A small contrastive image-text model, trained from scratch.
Model: 8.1M parameters, 64-pixel images, encoder arch efficientnet, encoder norm batchnorm, encoder depths [5, 5, 5], text encoder width 320, text encoder norm layernorm, text encoder activation quick_gelu.
Training: soap at rate 0.0015, batches of 128.
Rows from block 4 of the text encoder of a small contrastive image-text model, named by matrix and row number. Rows with one number belong to one neuron. Each number is 128 + 32 x the weight over its row's rms, rounded and kept within 0 to 255. All counts start at 0. Numbers have three digits each.
After each neuron's rows are labels from the 100 texts, of 14976, where the neuron reaches its highest value: "tokens" is the input token at the peak. Only what is clearly more common there than usual is listed. The data: photos of plants and fungi (iNaturalist). In brackets: how many of the 100, against the usual share in percent.
# fc1: MLP up (text_encoder.blocks.4.mlp.fc1.weight, 960x320), inputs 0-79
# fc2: MLP down (text_encoder.blocks.4.mlp.fc2.weight, 320x960, transposed), outputs 0-79

fc1.628:143158133117151086167086124137184169144116176160122132142163142114173089142139101148108060098109136168104151103164114089068145104082147144095142114137058107119132141138130099122101103122116151157155110128124146179121210165183116109142204121
fc2.628:144063167075098139162129096074111123189071145081073108108134100128121122119167056113183106121124117167144152100129162145140187109127103123115102161186119107119161110113129076148125138139143193115132119195111117165123147053142162184151194173
tokens: "in" (28 vs 0); "trumpet" (22 vs 0); "gaillardia" (21 vs 0); "papaveraceae" (15 vs 0.1)

fc1.573:158141130053107100104115094149101098193111148098094158179164079076087147067137098094161130160152085131150045092144122114137150073138088126180099097071174139046164122064129166132149121121141094116131127139194132172067122130096109132097140139
fc2.573:097148072129105165112091136098081161050130096116198118207110169197084080163116134157108117104151103077114173112149116079159142175098108100093101122121102134120118101121063066148153147160083144063076235144141118040150119133161124120121132053
tokens: "agaricomycetes" (100 vs 0.1)

fc1.96:111166079071134179151158131151112118082107113181183107137084154117133138178150130114172098138180127117133142120072131058096097091116139177130125156126059139109145114096149065181128170141159109091125198137128151104232122101136175124111143171
fc2.96:129104150099140091143121073172154161135185110080153210136145155147121142160164118122177077150127109166134117113157179099135076124107071163145137085137103133120122123144080119181153135163174184112163099112135125102170090107096168149150208095
tokens: "senecio" (41 vs 0); "class" (38 vs 5.8); "dubium" (16 vs 0)

fc1.765:145085128160134137160152140156129118119149160110120148099164166133147084145114122127145076117148123081130075129120089097088174109089115139094120140136131191159155047131139165148172136124155098133139185110134087122112105084181087162147067220
fc2.765:143082126123085160141152153172117134142188127214125101139069137149122118135115157163134105095131148163121149120127109181132151086096170113126076160102127174135070080163102106155135094129134167183149098140119094101157097130184157135121109142
tokens: "uva" (35 vs 0); "amanita" (32 vs 0); "sarracenia" (18 vs 0); "primula" (15 vs 0)

fc1.720:156122143176190144122130131154138145152057165111098100126062128159111139131143195148202140141131147109133164151160130123123148084186093180102101165159108079123155154126153129100158201163138140128152088116111188120167141077080090151146070100
fc2.720:113124139100073125107148188087131119099134185101116114099118175060213107156065126141136161102121175089132136135140125146133140112145174125128142126122074188101127091104150045087175127094177083132137133141137144132127132084085147153103121133
tokens: "rosales" (100 vs 0.4)

fc1.538:167130059089134195089122139091107162135092175203112126165110141120081148166118089113137119129112108133168143105185126090171107070097088150112162170074107140136173089097087079127212183082137097096091141082086137144139115055120093123128083152
fc2.538:084136094099144127161143175124162120173162158164093110174083100107148102182141067162144125184172100099136100091156176088079136154130164122145163122119067173108148129038131165139162141147131176088182121147159116119150167177096102088122147127
tokens: "rosales" (39 vs 0.4); "spinosa" (31 vs 0); "occidentalis" (30 vs 0)

fc1.373:101170140141130132100127185070137133089085116123163100129137086075173143108202148075142173087143116135152148137111119093106205095120129080090135073115090141154170154109123174119177081152162151085119096141142057118145143161102099120083112116
fc2.373:137153127089084147133105119133078086096080113184156093137156123156159100085162164143123097079115112148110124148152114057069155091091187125146144170123125142115169174147188187134091129111122107147103133044111138131147105135137110000092058154
tokens: "caprifoliaceae" (37 vs 0.1); "cuculi" (25 vs 0); "bird" (19 vs 0); "dead" (19 vs 0.1)

fc1.594:126129127110126082108135183142175164151114125109121127095088127098142136128121137118115100132113155140117064178170196137110166067127146144161166121088111124150138170143126109131171098155110128161105151137101072119154170097114054119109089090
fc2.594:146111150079142108104132128099123113113132113076120132135101077028173151125170028118136085184082110140127109127119157153091169084158184178114136164121085163206080182076182159106138082115134159120165094163169105130101115163158057134095143086
tokens: "rosales" (44 vs 0.4); "magnoliopsida" (39 vs 4.6); "ranunculales" (17 vs 0.2)

fc1.721:168144091103068175183093047143135124149118126073126060109131209114096119146174114147101105097152154148123115156141033171131131130124165102162165126099174171134107084155136113131195172137095145189167182132118057117119129088163106142084113181
fc2.721:116119165115116111166093173103154144148162113147137114138156114172148149180172117152130160121093135142105129143153181144149101103060113053085165124056111126118132095126161159091126162113157122159128097117097094098115122145114149134147192158
tokens: "uva" (35 vs 0); "lawndaisy" (32 vs 0); "bluets" (18 vs 0); "primrose" (15 vs 0)

fc1.12:123083146155097162122120146161153098113099123168155078144119134125159091153109120183105094111119162147099161108094077115147117124100082119075075084104118081178177112103131131134184129129142118123122137101091184141148161106121138124196109100
fc2.12:185097151111162069076109084170111101145115138177151142120025164087158160142181105112118176067076113132135139157082170159083175114097154126179141086087164108149093106060128068121123161183176146129133122119074105117148124093150105087195061103
tokens: "agaricomycetes" (62 vs 0.1); "officinalis" (34 vs 0)

fc1.587:147055134082105126116079092117143125050142142193081104163156070134086139174108075101144156100119175099095126083156146095107147144096153105160125116090198114129183082154109096101083143069117149108178113153106094093173176126174114108140113119
fc2.587:142127105141067153066101110137134120067082138167150153188151078137127127138164141136119054110141159156144115133112130081111127125082088124121115093117169115143137142180137092108134148134114112189197126112121143125145133141131111179175114145
tokens: "family" (38 vs 5.8); "cinnamon" (25 vs 0)

fc1.455:122171095129130150113078135159120134138110097107099124159109109146108120160099138082167109123111154157138148160059123088129126152124131120143140083066114101088154123082127109150122179097149126148130080126153047088152156162145108199146137139
fc2.455:130077141110141165143166128119095040123161184130184140109128072081076178125179140119090122126131096124117115156162145124101146130163087148118099170185126196144157159126142098146120162104124175104133122111177136077098125142152200145211119061
tokens: ")" (35 vs 5.7)

fc1.442:103100049125145145156156125101118131124088198123153130219141122129097125169139125139138084229159115138133144125178103080161170151113084124113087178200117095205135157143131147126080162153122176070093153186096150083126124149126155098148126136
fc2.442:162113145134162084148093070176124167161153117149174107111128122097219143121101174143092115087130117159134121154123127120153143177085086110161124088041107155105115135113160124100120114106137138118082168143103138061146148051157094129157110119
tokens: "rubus" (100 vs 0.1)

fc1.146:148076092142116163121148172063103045142169118158085137123166141171059160187168186086111112115133140154119050135113070132092097115125149154141140132080147128123112071097139097137138125125127177188132129132118143140152086176145110188123121176
fc2.146:136104085101113083085095045144127052063168148101181125087124138096108141185110111099124112159162114113139111081083086112069119141109150143135150114129117102168102115176065078170111160104082119143148113136125107128071105055099136112169135132
tokens: ")" (74 vs 5.7); "narrow" (26 vs 0)

fc1.713:126114172113144135090130144118143089114126182088152096206178133178136141106115155098117179177095140114089135128141097162122079100142098137113099114113182082160150112056155158130129096117095100105157204103136135100116118174115160088152165021
fc2.713:091121114109132150121148140126103146186126145129087113151138151194174170109127159137141123133098088136118107090069130079109123138185129078196131127108141089097117095111117167153087172095130161063092111127177129137104144079142146127160088073
tokens: "(" (100 vs 5.7)

fc1.296:135097155142154131138163062143104148094119124145138113161115164161110174074124174150173139106174149142168108162129084097120125143084126104126137113129172059088114159093068117101110151195128141083156131175105144108155116155137108099092082131
fc2.296:105162166087115160085184164084158100163136096105138149152165089150165061113124114119122128165112140068093114062075163050145132120135138088132097179103049169189131126091149152130131144200129109070150141104158148157064083125142123136090158087
tokens: "larrea" (35 vs 0); "yucca" (35 vs 0.1); "mesquite" (30 vs 0)

fc1.547:119173160090127147180167187129170108121154179145147080112130099106117172158136161149170132163147072071101084150179076111128085083088057153129115143105164059112149180087138105121143147129185132141135155136076136130152038118103152112152137157
fc2.547:090137113146148096115098083122117162145120162094057195091109152103112102091096086077121126103090151117089083088120175177171118114129144126184107165114084172118135124163104126111133094166151134175122112125108210156082108194099168080167156201
tokens: "pinus" (82 vs 0.1); "larix" (18 vs 0)

fc1.731:112167098116161197110149125109128119135123145086131126100164149119123110087075083135154069116166133114176091107173141134144094095189203163093123083143146067122147095117111117126137096091131155202144124188151150128095121134144107149110121185
fc2.731:144098194077121186082147119166137160174149181120142121153133147169110106142083102150109118190156147154085153114161160151123177146152073103156131177130137098158161115131148080113101170058122083141146153140079128066138169151070096133155167164
tokens: "oregon" (39 vs 0); "bugle" (32 vs 0); "lupin" (21 vs 0); "maidenhair" (8 vs 0)

fc1.224:107131116112159185109132139109111134128139119128089155161131154165122151122145134189169145157125065130149158156109073102203146174141114142077117164101147110127158063126136139113058199126113134095056135168106155155073100147181188118179185135
fc2.224:161167127131124082165153185099137213097158146102164113097123186113132151139135098105155154140133107129080122128142160084098143168089157118203163135130147067133096151191082096186119093162138110138148125079173108088128184173107102160126107159
tokens: "larrea" (35 vs 0); "amanitaceae" (32 vs 0); "aizoaceae" (21 vs 0); "yucca" (12 vs 0.1)

fc1.408:130177072139073184146114179108097205087177097084139130119184100077091094112160151121123145069097134140187132112171079156142152091139093100099109104098108122154063100102126152128137138112121108138097096075102063190085082065116101132063167152
fc2.408:154188184123112150082155108083089197112195131106153178143081088112097154153165165137138132149096190127118131140124056136149159170146126058120139111147078179103105115142085140106118165086115141155176097143106052120064104127206069199144115153
tokens: "asterales" (81 vs 0.6); "dubius" (19 vs 0)

fc1.363:118076090066166147061092156122099151152130170147128143092167170103121142132130124100069107158109167127149126125143144072167146088110154167117177115136219128112183103108102156165161153085161096082167200174069127095134157078128133066092120146
fc2.363:096158127097120129160063132127126152123192166161110144129138158096152130150063082158173118189071135098142174109146160119130126082223107106129128142154110157127130161138115172152183082080127162071138201161108055109087126107123067098140131113
tokens: "rosales" (44 vs 0.4); "occidentalis" (30 vs 0); "bladder" (26 vs 0)

fc1.655:135134135121121139136109098170053177085128163144100138109122108113151100132123154111144110151138054065093169059150093075135114201115086145131176091105151123119098149143094153107127107133117127105144118102152092166140114136103045118137177123
fc2.655:170137127158154178068099110161105135086127151098100142145136111150093198114142142098130163126039119153120164064192037128112078108122129089167107142094122139081179107139169136099113124172067133155149089160126092128178118154154185141136093109
tokens: "hopbush" (29 vs 0); "droseraceae" (27 vs 0); "firewheel" (21 vs 0); "poppy" (15 vs 0)

fc1.569:027070138120183157178150183148124130115106168138102148124161107131163150126113128171115112169102075121128160057184138156057113089115122131144131095211128148081126158111143147113154178103124165174163175127111179136170138144161126104090125176
fc2.569:114129123103074098154056136189140126134125072128166131098179161122133103145136067103114159080153141098159121147159168148079120161121139198129119205079136102148146170098215119158146104171188097151144091134121138157141145144112062120145094106
tokens: "intybus" (40 vs 0); "rubus" (29 vs 0.1); "solanales" (28 vs 0.1)

fc1.483:099133061115103135177071081090091092028086177174157138162100126138136157158119143126083085102111100070155118110062158137148182149096125092104048130023157157145112182154144106113142192149123196130189125174074121189108122139122143118103141108
fc2.483:090075051152075081120091113144148059084098127143108137142111099157104162151107146139070105156092103096163091127065100113123135175141089109138127164094155121097128145112127134132144105106095116165196086104108134202150159129171104187108140101
tokens: ")" (39 vs 5.7); "tall" (31 vs 0)

fc1.9:111125108144059176169074075132114141155089123114179086133144154147121140107163133150117166074187104108126125106087147146113111123093147115122136126167140076150134173182160149137205096098135173151088157097046162163125172159136186141170167163
fc2.9:144122191078126144094078116094137111162051140120088141190186118168124107138091181123082109123164144151123129071102115109157114126195120118129123183163146139080142149114112070089148132145068090128126095131109122095135134109127160152118148091
tokens: "parmeliaceae" (50 vs 0); "bugle" (32 vs 0); "rattlesnake" (18 vs 0)

fc1.274:130137097180142144152124141163087129080069210134123095177142165162123187132172115184146162140157132092094132144137111145182064129107117112135199157143116109089115111072160120192154107144124141124091100078153103130104071096126119155081118134
fc2.274:142150144099123072107120150131188131200048132108096151088141166106160109145114104100163143119145149108115093156128106164145132210120102101155092070057092140140172069097099099083127136120134102091132128132082182139168135142058125105067097115
tokens: "pinus" (45 vs 0.1); "echinocereus" (35 vs 0); "conebush" (20 vs 0)

fc1.521:163138119076141144170125067159145077081087175117153088127195212165176175108132138154112052094147137198187133164140125132135131128164125150150119166134131140164131161151135093081090121154180155157087149126113194159125173202108079123116106083
fc2.521:096124136158163151093173128171077134136112068097123197111137186138201123128133124128146132111146167078147170084110183128171069156090165105192139107119105122143178166197149070157137151101140161179069150129187158188109130081172101094126147095
tokens: "parmeliaceae" (50 vs 0); "berry" (36 vs 0); "ericaceae" (14 vs 0.2)

fc1.147:146094105183150144131215136103097087115155148144163155164103128140097110131152129186132178070106148136170134199167108125155183113060102168122111152136149141171136073121077116143136096159085133106206158126124123133129142101153134095176093107
fc2.147:193164129144143158112210134160163149123147179145146120188096138090104149091129161163190162137105130148138112144133096135140130121094120111143093139160146155183132105106144123149088080100088089097136185122154111045178125129115169149203110116
tokens: "family" (100 vs 5.8)

fc1.637:113116080112091204182110166174192172102119178040113098158164123145218098070109145140150131106098158159113112068111143114114099176129126123105157116117100123123146108105127063154130151090113195162091106117144151092119166128124106132154130110
fc2.637:079132171130123126118138119123148076110201128086123187052147128122152110148160122113173155144150152132173178149109098162104201087119049146091063098078084108128111175127106127151125141082109164146092163153101090100123139104181144130086123122
tokens: "asterales" (100 vs 0.6)

fc1.191:119120141147138168147147070126083150161084186104080097103124123117123125077115213117097184167190139169168055162138143099082173131134147114137097080065107150176149126097227149209101196132121115150155156119062165131159137112155108121109115134
fc2.191:131187193118169104175168105147204164120098172107181141095151149139140133129169149123157130116108116141163133165123149145149163064131158138091125135171071156100116151179107220095109119132139117149147166171099200116182104149153163105085143152
tokens: "myrtillus" (41 vs 0); "saccharum" (40 vs 0); "nightshade" (19 vs 0)

fc1.167:125098128129127161129113126097098158106188137118145183106161146136135139105133101052168098128167131128106111166097145155139068107173097191123132160142161143155120103179131126117165149069146105143115091074124103135132152139108148070131103154
fc2.167:120115097122147134133095162127083120116141089109134112113119135120116076105091072135187140190144149140113139164138118180102149099184102165123137146096133130088156158117098158191165092094153137087091111101099097091114176163152110080133103138
tokens: "," (86 vs 17.4); "clavatum" (14 vs 0)

fc1.326:156148137111122136132187129085111152084102162126120157133164147048086125150112169126145115138228096097127156127138149109152187127091068147090139138132113120126084093156102163131103105055063031145153166134145153090181140096192145117134169118
fc2.326:132075193144122084090188118143144112192128147197186138157070083134105124130178131154096112164122131161119101113075153129150100116099129112118079148140143106157176085125141120177072170111164102113138121113075128127140130135079113128091125153
tokens: "family" (100 vs 5.8)

fc1.131:090193128105116145168133144171074152133183187162120129094164127184126100118149138147162204147133144129130155118181097145095131181089112157144164104158105085130147110159076111083099124157089118133146104179096129127187159157104164095166106125
fc2.131:134143140120181140132079116169186131170114170133210184146132128150157113169086147120174119135115145151160131096173135131147129091141092151103092140172113131134124134039105151143108107108116120114096125151107123171183173092120130151140127112
tokens: "rubus" (63 vs 0.1); "wig" (37 vs 0)

fc1.92:118091115089066104166072128119115119077070208104136112143207140168160148176134153145112091118153152130093092108049093099088116087170087119154107075130122120111124096138153151119151171109111145126151054112111120124049114128167164125111105163
fc2.92:116136092112062131091143074173109075121078162159138118136147081065140165103141121190112120119152135124100122056174157087106110164125169128022087094140105190114150074148081126120130104123081132101160109076130139157142142129127061128082109146
tokens: ")" (15 vs 5.7)

fc1.644:138079105108138145231172165151082159155105142096120122188113155130185171123142148133119159122164091212177102181094160120069159123162136084166153155062160098122124114088103110100089148144093126152152132153106141161114084070129123117118137123
fc2.644:210092125132114096193110194103153138151134162125093173133119110126191149127129163162133062113118061106161106091160073101132118129104167154134034168130170196096117109105137187111109157081126163132113070175100118099135140204151168172157170109
tokens: "(" (100 vs 5.7)

fc1.511:136125130151072087100166159124169094086129137154168142170142137114137141183123122178128119159124197138133082112113163183160106115065108150119128119127114083116173112145112086128102121071082107152132113154107124146138113139137155109157049162
fc2.511:137086100158021128039135112123143088047087161134153125138111053105093116162146110181111144172124175166088128113119138106087083116046091129100147098117173104154135102145130115113081125113090115170186119123091109111153072093135177124147092141
tokens: ")" (69 vs 5.7); "liliopsida" (31 vs 0.5)

fc1.53:117133106092105194192143138152170162155109173157122143161142171136111123132138166111102107129119059178144166179172078127129148133091178132083134156128168126136173149119072151082091121094100119183103092111116110083129118104097122135163210053
fc2.53:084115112096196095144149109139137093109146169203069108160188123169140158145193105160096131115102129097134122133114159131101123165170122063144154146071188137092223163117187119159101107076097094158193107111115143169091127110092194094098157131
tokens: "rubus" (72 vs 0.1); "red" (28 vs 0.2)

fc1.659:188156096083121171057085098150122196072162085100125142158133142108196109111113135127113088152109172104159114135050149117119160095130155113125168127041163136178153162125178074095125186127085192142109119117091114139076094109158181153091142111
fc2.659:000117088088105121158136138145143138049121126107091115092111147075072116117155110089093169120103150107114157165169138144053193073141197118097087107129132085094159118183163098107105086128133199162102127135115154158133171143091174159144064089
tokens: ")" (25 vs 5.7); "bona" (10 vs 0)

fc1.101:163037161089100190165153201154139140148110069153081109122144158170085107163122123114178134156117140120156140122194183133143110151161193158140125118153135120082111167102175152179146114134103077053151104142070142178093179107143128112094120098
fc2.101:108069124145097177137119136115127162090173145142082083120094105103107117131131089120078157180146171122138093094163135167159179114103127167082126158149102188163110102143142117143111151144105170117170100067124114076102162128152107157070152113
tokens: "rosales" (85 vs 0.4); "cornales" (15 vs 0)

fc1.669:144077138119178139143113159169094201114173113149152175175136185142142149084148136092109226082154144145125133152143167112090181051120107181118125111078124169137102088039076165134119171158081132113127134127155143128078162150129116182182149147
fc2.669:148138114125117139134111128079112134113182108130168140096103169094114215132175195070097114109151108111116210126122156169156093059101108119117164113122137169150164168154068095100139197160133159159152111071128056135130125139143163140172135147
tokens: "uva" (35 vs 0); "bursa" (33 vs 0); "amanita" (32 vs 0)

fc1.419:163116120112133143146176117162128204177118160146169171115136150101196120076159118183107076125173120124141119106199108147095114118074092140096103094141191137136137120032077127138064129139176159165155095095078079145131119113137138147200165162
fc2.419:139106113097049172166125142174167203077132164149104126094141161112179147195093141111114061152130158131107160131103089080148140116087155093135164126178123075116157155114130133124121124178157123154090108116112099140095062133145133118152051111
tokens: "uva" (35 vs 0); "campestre" (31 vs 0); "grape" (18 vs 0); "viscosa" (16 vs 0)

fc1.554:106147102163116194120112176200088136076108133146102132150169110113144118135145121091149137097196122142138133123093092156206115098153088080094114103112108127131108128141070111140143160179150080110127163166175106117145165113078130126123079183
fc2.554:161079103115166130109150148054140127156172095141086167117139204147140127154166174114148108096113196112182101155135080050096170150102163145069139124122165119111157142100111164094114136111137140145158124145122157149140109094139124134128112111
tokens: "asterales" (70 vs 0.6); "thistle" (30 vs 0.1)

fc1.620:169137128099172131082063178167137162210146143132103070180086082104140139066136119129148160091145068165099142129072056176174170142088140122089137098082141126086100157130069124157078136188115107109149206147138118105122098178113104116142120147
fc2.620:100143078127220092102181076079139164124108080092172099099146076153068134189128118122087115144078129113109117070108156146138167130123092163104136166115080156114149142095139118141150131150162172121130106072139135080094107149094134164149111100
tokens: "agaricomycetes" (100 vs 0.1)

fc1.197:130084184146130135107149136215094137157121155132120134114095140122122121094169153096114101048069098149146143103141145136125144163099162122097198106089153085095066132128166062116122146117119153136080148118130213127119163154164098146153126149
fc2.197:160138132134113101104166108154139142086119129102092161172147086092150089177190113134128120114114160096115145141074118165137092099117131126150116159138097068182149109137136032164107091152144168213101161151129124110142106170131142171154160202
tokens: "maidenhair" (45 vs 0); "lungwort" (25 vs 0); "polypodiaceae" (25 vs 0)

fc1.558:173102096084119145144074235103142141188091147156115122102127128109097136170071104158169108152119144158138150112100093094147147165091119123061186151130133135105157077136156086130168198108118152093126100119147087180125123114074054139111134100
fc2.558:091069162068121156105167143140136135167126142098136085175114070069148125153118104128140202198143156105136129138170180177106121122156123141135191217131115154076087111124115144107174141138118165125142120075103183116102112139117062158052101086
tokens: "rosales" (76 vs 0.4); "cornales" (15 vs 0); "ranunculales" (9 vs 0.2)

fc1.566:168068106084107176194094238071130080120119095186109146146146177102178122118161093166105095115055094140109129160132115122090116140125163108069149175133163118118039134138122090128128108067164106151140075151114117156056099160128144102124169099
fc2.566:144072115150089109093078135163091120158134163168051107158101080090110141217159127122099149140134140142108106100219139139109176123155136165106183123118176134069135133127114124111133170165115183104177097048130154139114103106116160137106091114
tokens: "rosales" (100 vs 0.4)

fc1.54:109088167138125130118141103177180180143157127133076154101152148141125103144134130185170119083152120127164173089127102176081088132084132085058095075094125100144131135163183092116108123140143140098141123163143146055107140116148097135128163087
fc2.54:127126159148253052163090099122121098160156100116161096130144122137127116178181162107147171138064124116116056091123079131152142134153102145127099203159101118152117148103160085166124105125161124133097148127116130173122105133092216105180102120
tokens: "agaricomycetes" (100 vs 0.1)

fc1.744:175169186118163168090148104156151125098099114119180154129202127162101140145107092204151189138132148139143123115123067129117096114097071149178134132149127107129139073075166121152148124140134080088123086118117126038084161102144167067151128109
fc2.744:173093165109059132119161134139127121056135110123175150122116123131187187131112073142109181183119103157126131070101202089144111158176130109158164087120158135155153101136181110126122142110156077131246175121114110123127070149101100122131074081
tokens: "(" (100 vs 5.7)

fc1.377:144112107132105129149139108147122131160068159096091115096077180189061057149153136146140159175084132122091200089139132135160114073122135117077135088085149152185178149054126154150090086147123085061146130231129159139147128100157164089118154115
fc2.377:098131177043144100127147120197127120159162155090148045143101121165181171125125134140138122119153172162143125115117135176151118111166177140208108165109069100086157102110129171079107119140118100134100122156112181148144167095104145114131155078
tokens: "himalayan" (42 vs 0); "red" (34 vs 0.2); "flower" (24 vs 0)

fc1.250:165100066111113118130151123113085108179124130100134146145124053084151111114129144104121122141183118121151173098065141153105191101127111148085143147105168106131093118084149158077147128107160139148155216120071067164124102181160161112122136147
fc2.250:095142174158156076089126147099132081133149070164135110141119186113121116208056153092130107118105160121099148129145082103134161144053104092129110137111133170147131116139113102149116131116111147136159106130139154149132149111170158101101144145
tokens: "caprifoliaceae" (37 vs 0.1); "cactus" (36 vs 0.1); "californica" (27 vs 0)

fc1.503:169126112125097152122109115160110097074067146121117150171132121187177113141163178147125148151139084145124129091145203099142174143161114147115076113150104136174175125161117187082131115132126201119072119141093067196133167086118187106103115126
fc2.503:107096154094149163078078116168166154185133079116076115136116112161179156163095132116154190158115091130087082112156115171170186092071142137131151111094129128189130147153159119103135108096073100150122084139102142110173127143105140138108094085
tokens: "rubus" (77 vs 0.1); "spot" (23 vs 0)

fc1.570:098128097133170157147091167064090129127107133117160143141104083159139188126147163149117132120084135106178113155115132101100135078143082090181166150125103092109124102168045157133097115105103172108139162124135095128119090122119111134123148155
fc2.570:137114151155104145099142114131084157153144097102107161139125113093136147210108091150151158112129120145140134111188107182131131111110101155101094088093121172127076098094118106160148079131137080109137105157144133116142147151119127047169164115
tokens: "," (66 vs 17.4); "cornus" (34 vs 0)

fc1.675:133154091166148063140125106172100143082156188139086222176144151136146090140092133145185162158133084127144128132113137112171102149131090076067072072136121114116160143119130133157115109159115149062083177132100120132128125093041163110132055102
fc2.675:119128114131114090145108120159100142107112109164149174153158157162131112097117178152131136171146133136088119166185117119115149134043064163078103170109164112157189177083112137140086081138037092165114123085162144123132119142104106125105130149
tokens: "rubus" (77 vs 0.1); "spot" (23 vs 0)

fc1.232:146136076134103179146064159145108130146116120168067129133105150162180169166103122130133092121181167168203153133147101167145155120072108164186141126127163139100164131093098095152081118130189156082097198108187141190137149111175075060168103131
fc2.232:133116103087146114119139136088113056103121135172170197139096123129162125124125102168129085091132138180169156163100159162087135094103117170164114144129146114126083172117117112131144175100123110153116116136078172157198128127145155169247118150
tokens: "hederacea" (43 vs 0); "hepatica" (30 vs 0); "viper's" (26 vs 0)

fc1.388:075130164124121128109118140150174137168080164116130124122133092104126170161128138179157146144113161096176124115158122152142125154143051122066121150136109140153148129102097105112127134157081226130147110096103080115079106102133104140092144142
fc2.388:137129175114129087154147155164168114142129126103125200065140158147183194145142110133117145127121121075112095106135147147113086083081101088165099175158144100139146101139169156047125093121187086138215151161173182126186139082111163108140144084
tokens: "pinus" (54 vs 0.1); "sapindales" (33 vs 0.2); "aucuparia" (13 vs 0)

fc1.593:158081178117095129178154108140125157093112132118063136140152103187108129107126152144124085054115179104105132098139165112150130063096092136077167140146150110061128107050133102174157109160130172144154137087143177086160167120100115102096087183
fc2.593:136166156123139097061147103116122129159216139115183191145202170237123093132111101150126127131106159113103125092113093073097156099127139132138061104129146145106065058119173117198095074127180136139140153108165076139103107164152132134122128168
tokens: "maidenhair" (41 vs 0); "asterales" (33 vs 0.6); "yellow" (26 vs 0.1)

fc1.369:132124093111104183097136172134099112119131166075150066145187064176128159129088176141175122119082098125173169113111136137043151140099129147132141073174100101080086142093127152153169145168115146128084061138104093152139069084117148152172157119
fc2.369:194154119122133189115159150089156092105153117093118093096162189127132070097134138140083096111107099192207151070096121158118158127113149049110111161134061139091100129091119106113126153169193105159086106139151092090120050092130123195112136099
tokens: "asterales" (44 vs 0.6); "cinquefoil" (32 vs 0); "ranunculus" (24 vs 0)

fc1.429:158150142165131103102144127177076182149151081118054107110187107112145080116068141138117064118166095148162132173134108156165125157102139134203119144096133116167103175113104085123143141119203134118175138178111118145097114131110160137125174125
fc2.429:141145112125147051043130104125124101067120146148153197161057103115108103137111092142145092069163145133135067109077117166156176158130132165119098065132185118173103100137124112159102105121169148063038115140126109122090157169101087112134125168
tokens: "agaricomycetes" (100 vs 0.1)

fc1.621:114128115114130106166177169205143120126122083164112104177119144103160121169116096121136131117239169175167102142123157172145149091160130181169117169075150081122113160112193126146188116101119085144160111160116216086084122066141142160166110174
fc2.621:123152101145138104161117084126168185169133136128153139106101094146180141125082158162128139136091084094188133194141083159094174143115122081107144117064166149096109123122132159079157155198161069125091126120136134120138106138178153139130132123
tokens: "hederacea" (43 vs 0); "hepatica" (30 vs 0); "viper's" (27 vs 0)

fc1.670:155159093121163122169074116154141150167116178154104058129146155157124117125099129109201169089103086163211129144140081142168134140133087058105123106119157096160158128113199079157126140120142147117146136144136097100109094090108120134116159127
fc2.670:065112098147168156101108054115114102114133133093135104153134123154207130128106157130154173126100096056108087087212114147156183152054101101108166131126082114133177119104125126148127181121131127103125134092121079102099131100063102160148094101
tokens: "agaricomycetes" (77 vs 0.1); "tar" (23 vs 0)

fc1.492:061147102200110061147121143130148138102125149129098120108143129114125118122138151101127101132164194122125159121133203155104115143125099131167103102131100169097079109130154171141069166119123151136137095170139123153126120121108168112160124108
fc2.492:101101163126183155122102073116114078150091134126151162135151080107124129135145050111116102144134124141174093146085066105126111130170090134089101156150115075163199122115101125132144108111122113098184119194144113115147078098121117189131134082
tokens: "in" (36 vs 0); "podophyllum" (32 vs 0); "root" (32 vs 0)

fc1.456:090157135080078176128166118127183092137093164151147136094120119154130073149065198158107117159102077101131073097087153159112202111094143137118096185142167128094115089141115109153136139089092105093161063169111076143114104173080113109140137150
fc2.456:137130111192159085133116136198139086139108112181160120080113102181132157149089164167134177191149129114096190140138180148196122115121122147154150126143171159046150161165154190153146143128111113102180204149104179139191122170136172111121109135
tokens: "chamaenerion" (33 vs 0); "elaeagnifolium" (26 vs 0); "lythrum" (25 vs 0); "scabiosa" (16 vs 0)

fc1.661:137076135138144030120145135178131138169117141118083148144142157113118125105145107125120106137198082181109117153089137118063113168130167153158113146156140182148072165120104112126136119041106130109058130115151141151152094121191137124080121056
fc2.661:126081150097085135123142164086180119156158133076123158079139144107109095150147142141135151106134116094142134192130142073081069083164135062103165157191111146114073206174121100136111128202171143189153144115103134168130133146178068199110162126
tokens: "uniflora" (32 vs 0); "pinicola" (27 vs 0); "turkeytail" (24 vs 0); "xylariaceae" (17 vs 0)

fc1.450:118056174150109121189170029146134148122160125083200141140158175160102153124099129121133143126103157154122127106181142121080121155105140134219123096110130167149125107129114119145093132124176135137178137151145147114099120156146082141116113129
fc2.450:096164164117140079109148153090159126125095091089144115120055113147150123177091145162132175128144158195107131123093148143132159114107098179167140110196152159113111154141065133148152095159140109121162152118178147110163103151055055131058148183
tokens: "maidenhair" (45 vs 0); "lungwort" (25 vs 0); "polypodium" (25 vs 0)

fc1.422:171112122131147112083145110145110087144092130184149166101082111076126139187068152116105155097121150127126148111104110125132172132100115131150110149120059110113164155102171129188128112088141133145086160126128101098132106174132098169139146116
fc2.422:179091113096113129131104073119094133078137127168156217156074082146136161123204130119202131106127127112174136079107138152093085130107170116133127131112092091096106151077159152132133188071113140137160154110111115117097104135134114147143109082
tokens: "agaricomycetes" (40 vs 0.1); "erodium" (33 vs 0); "crassulaceae" (27 vs 0)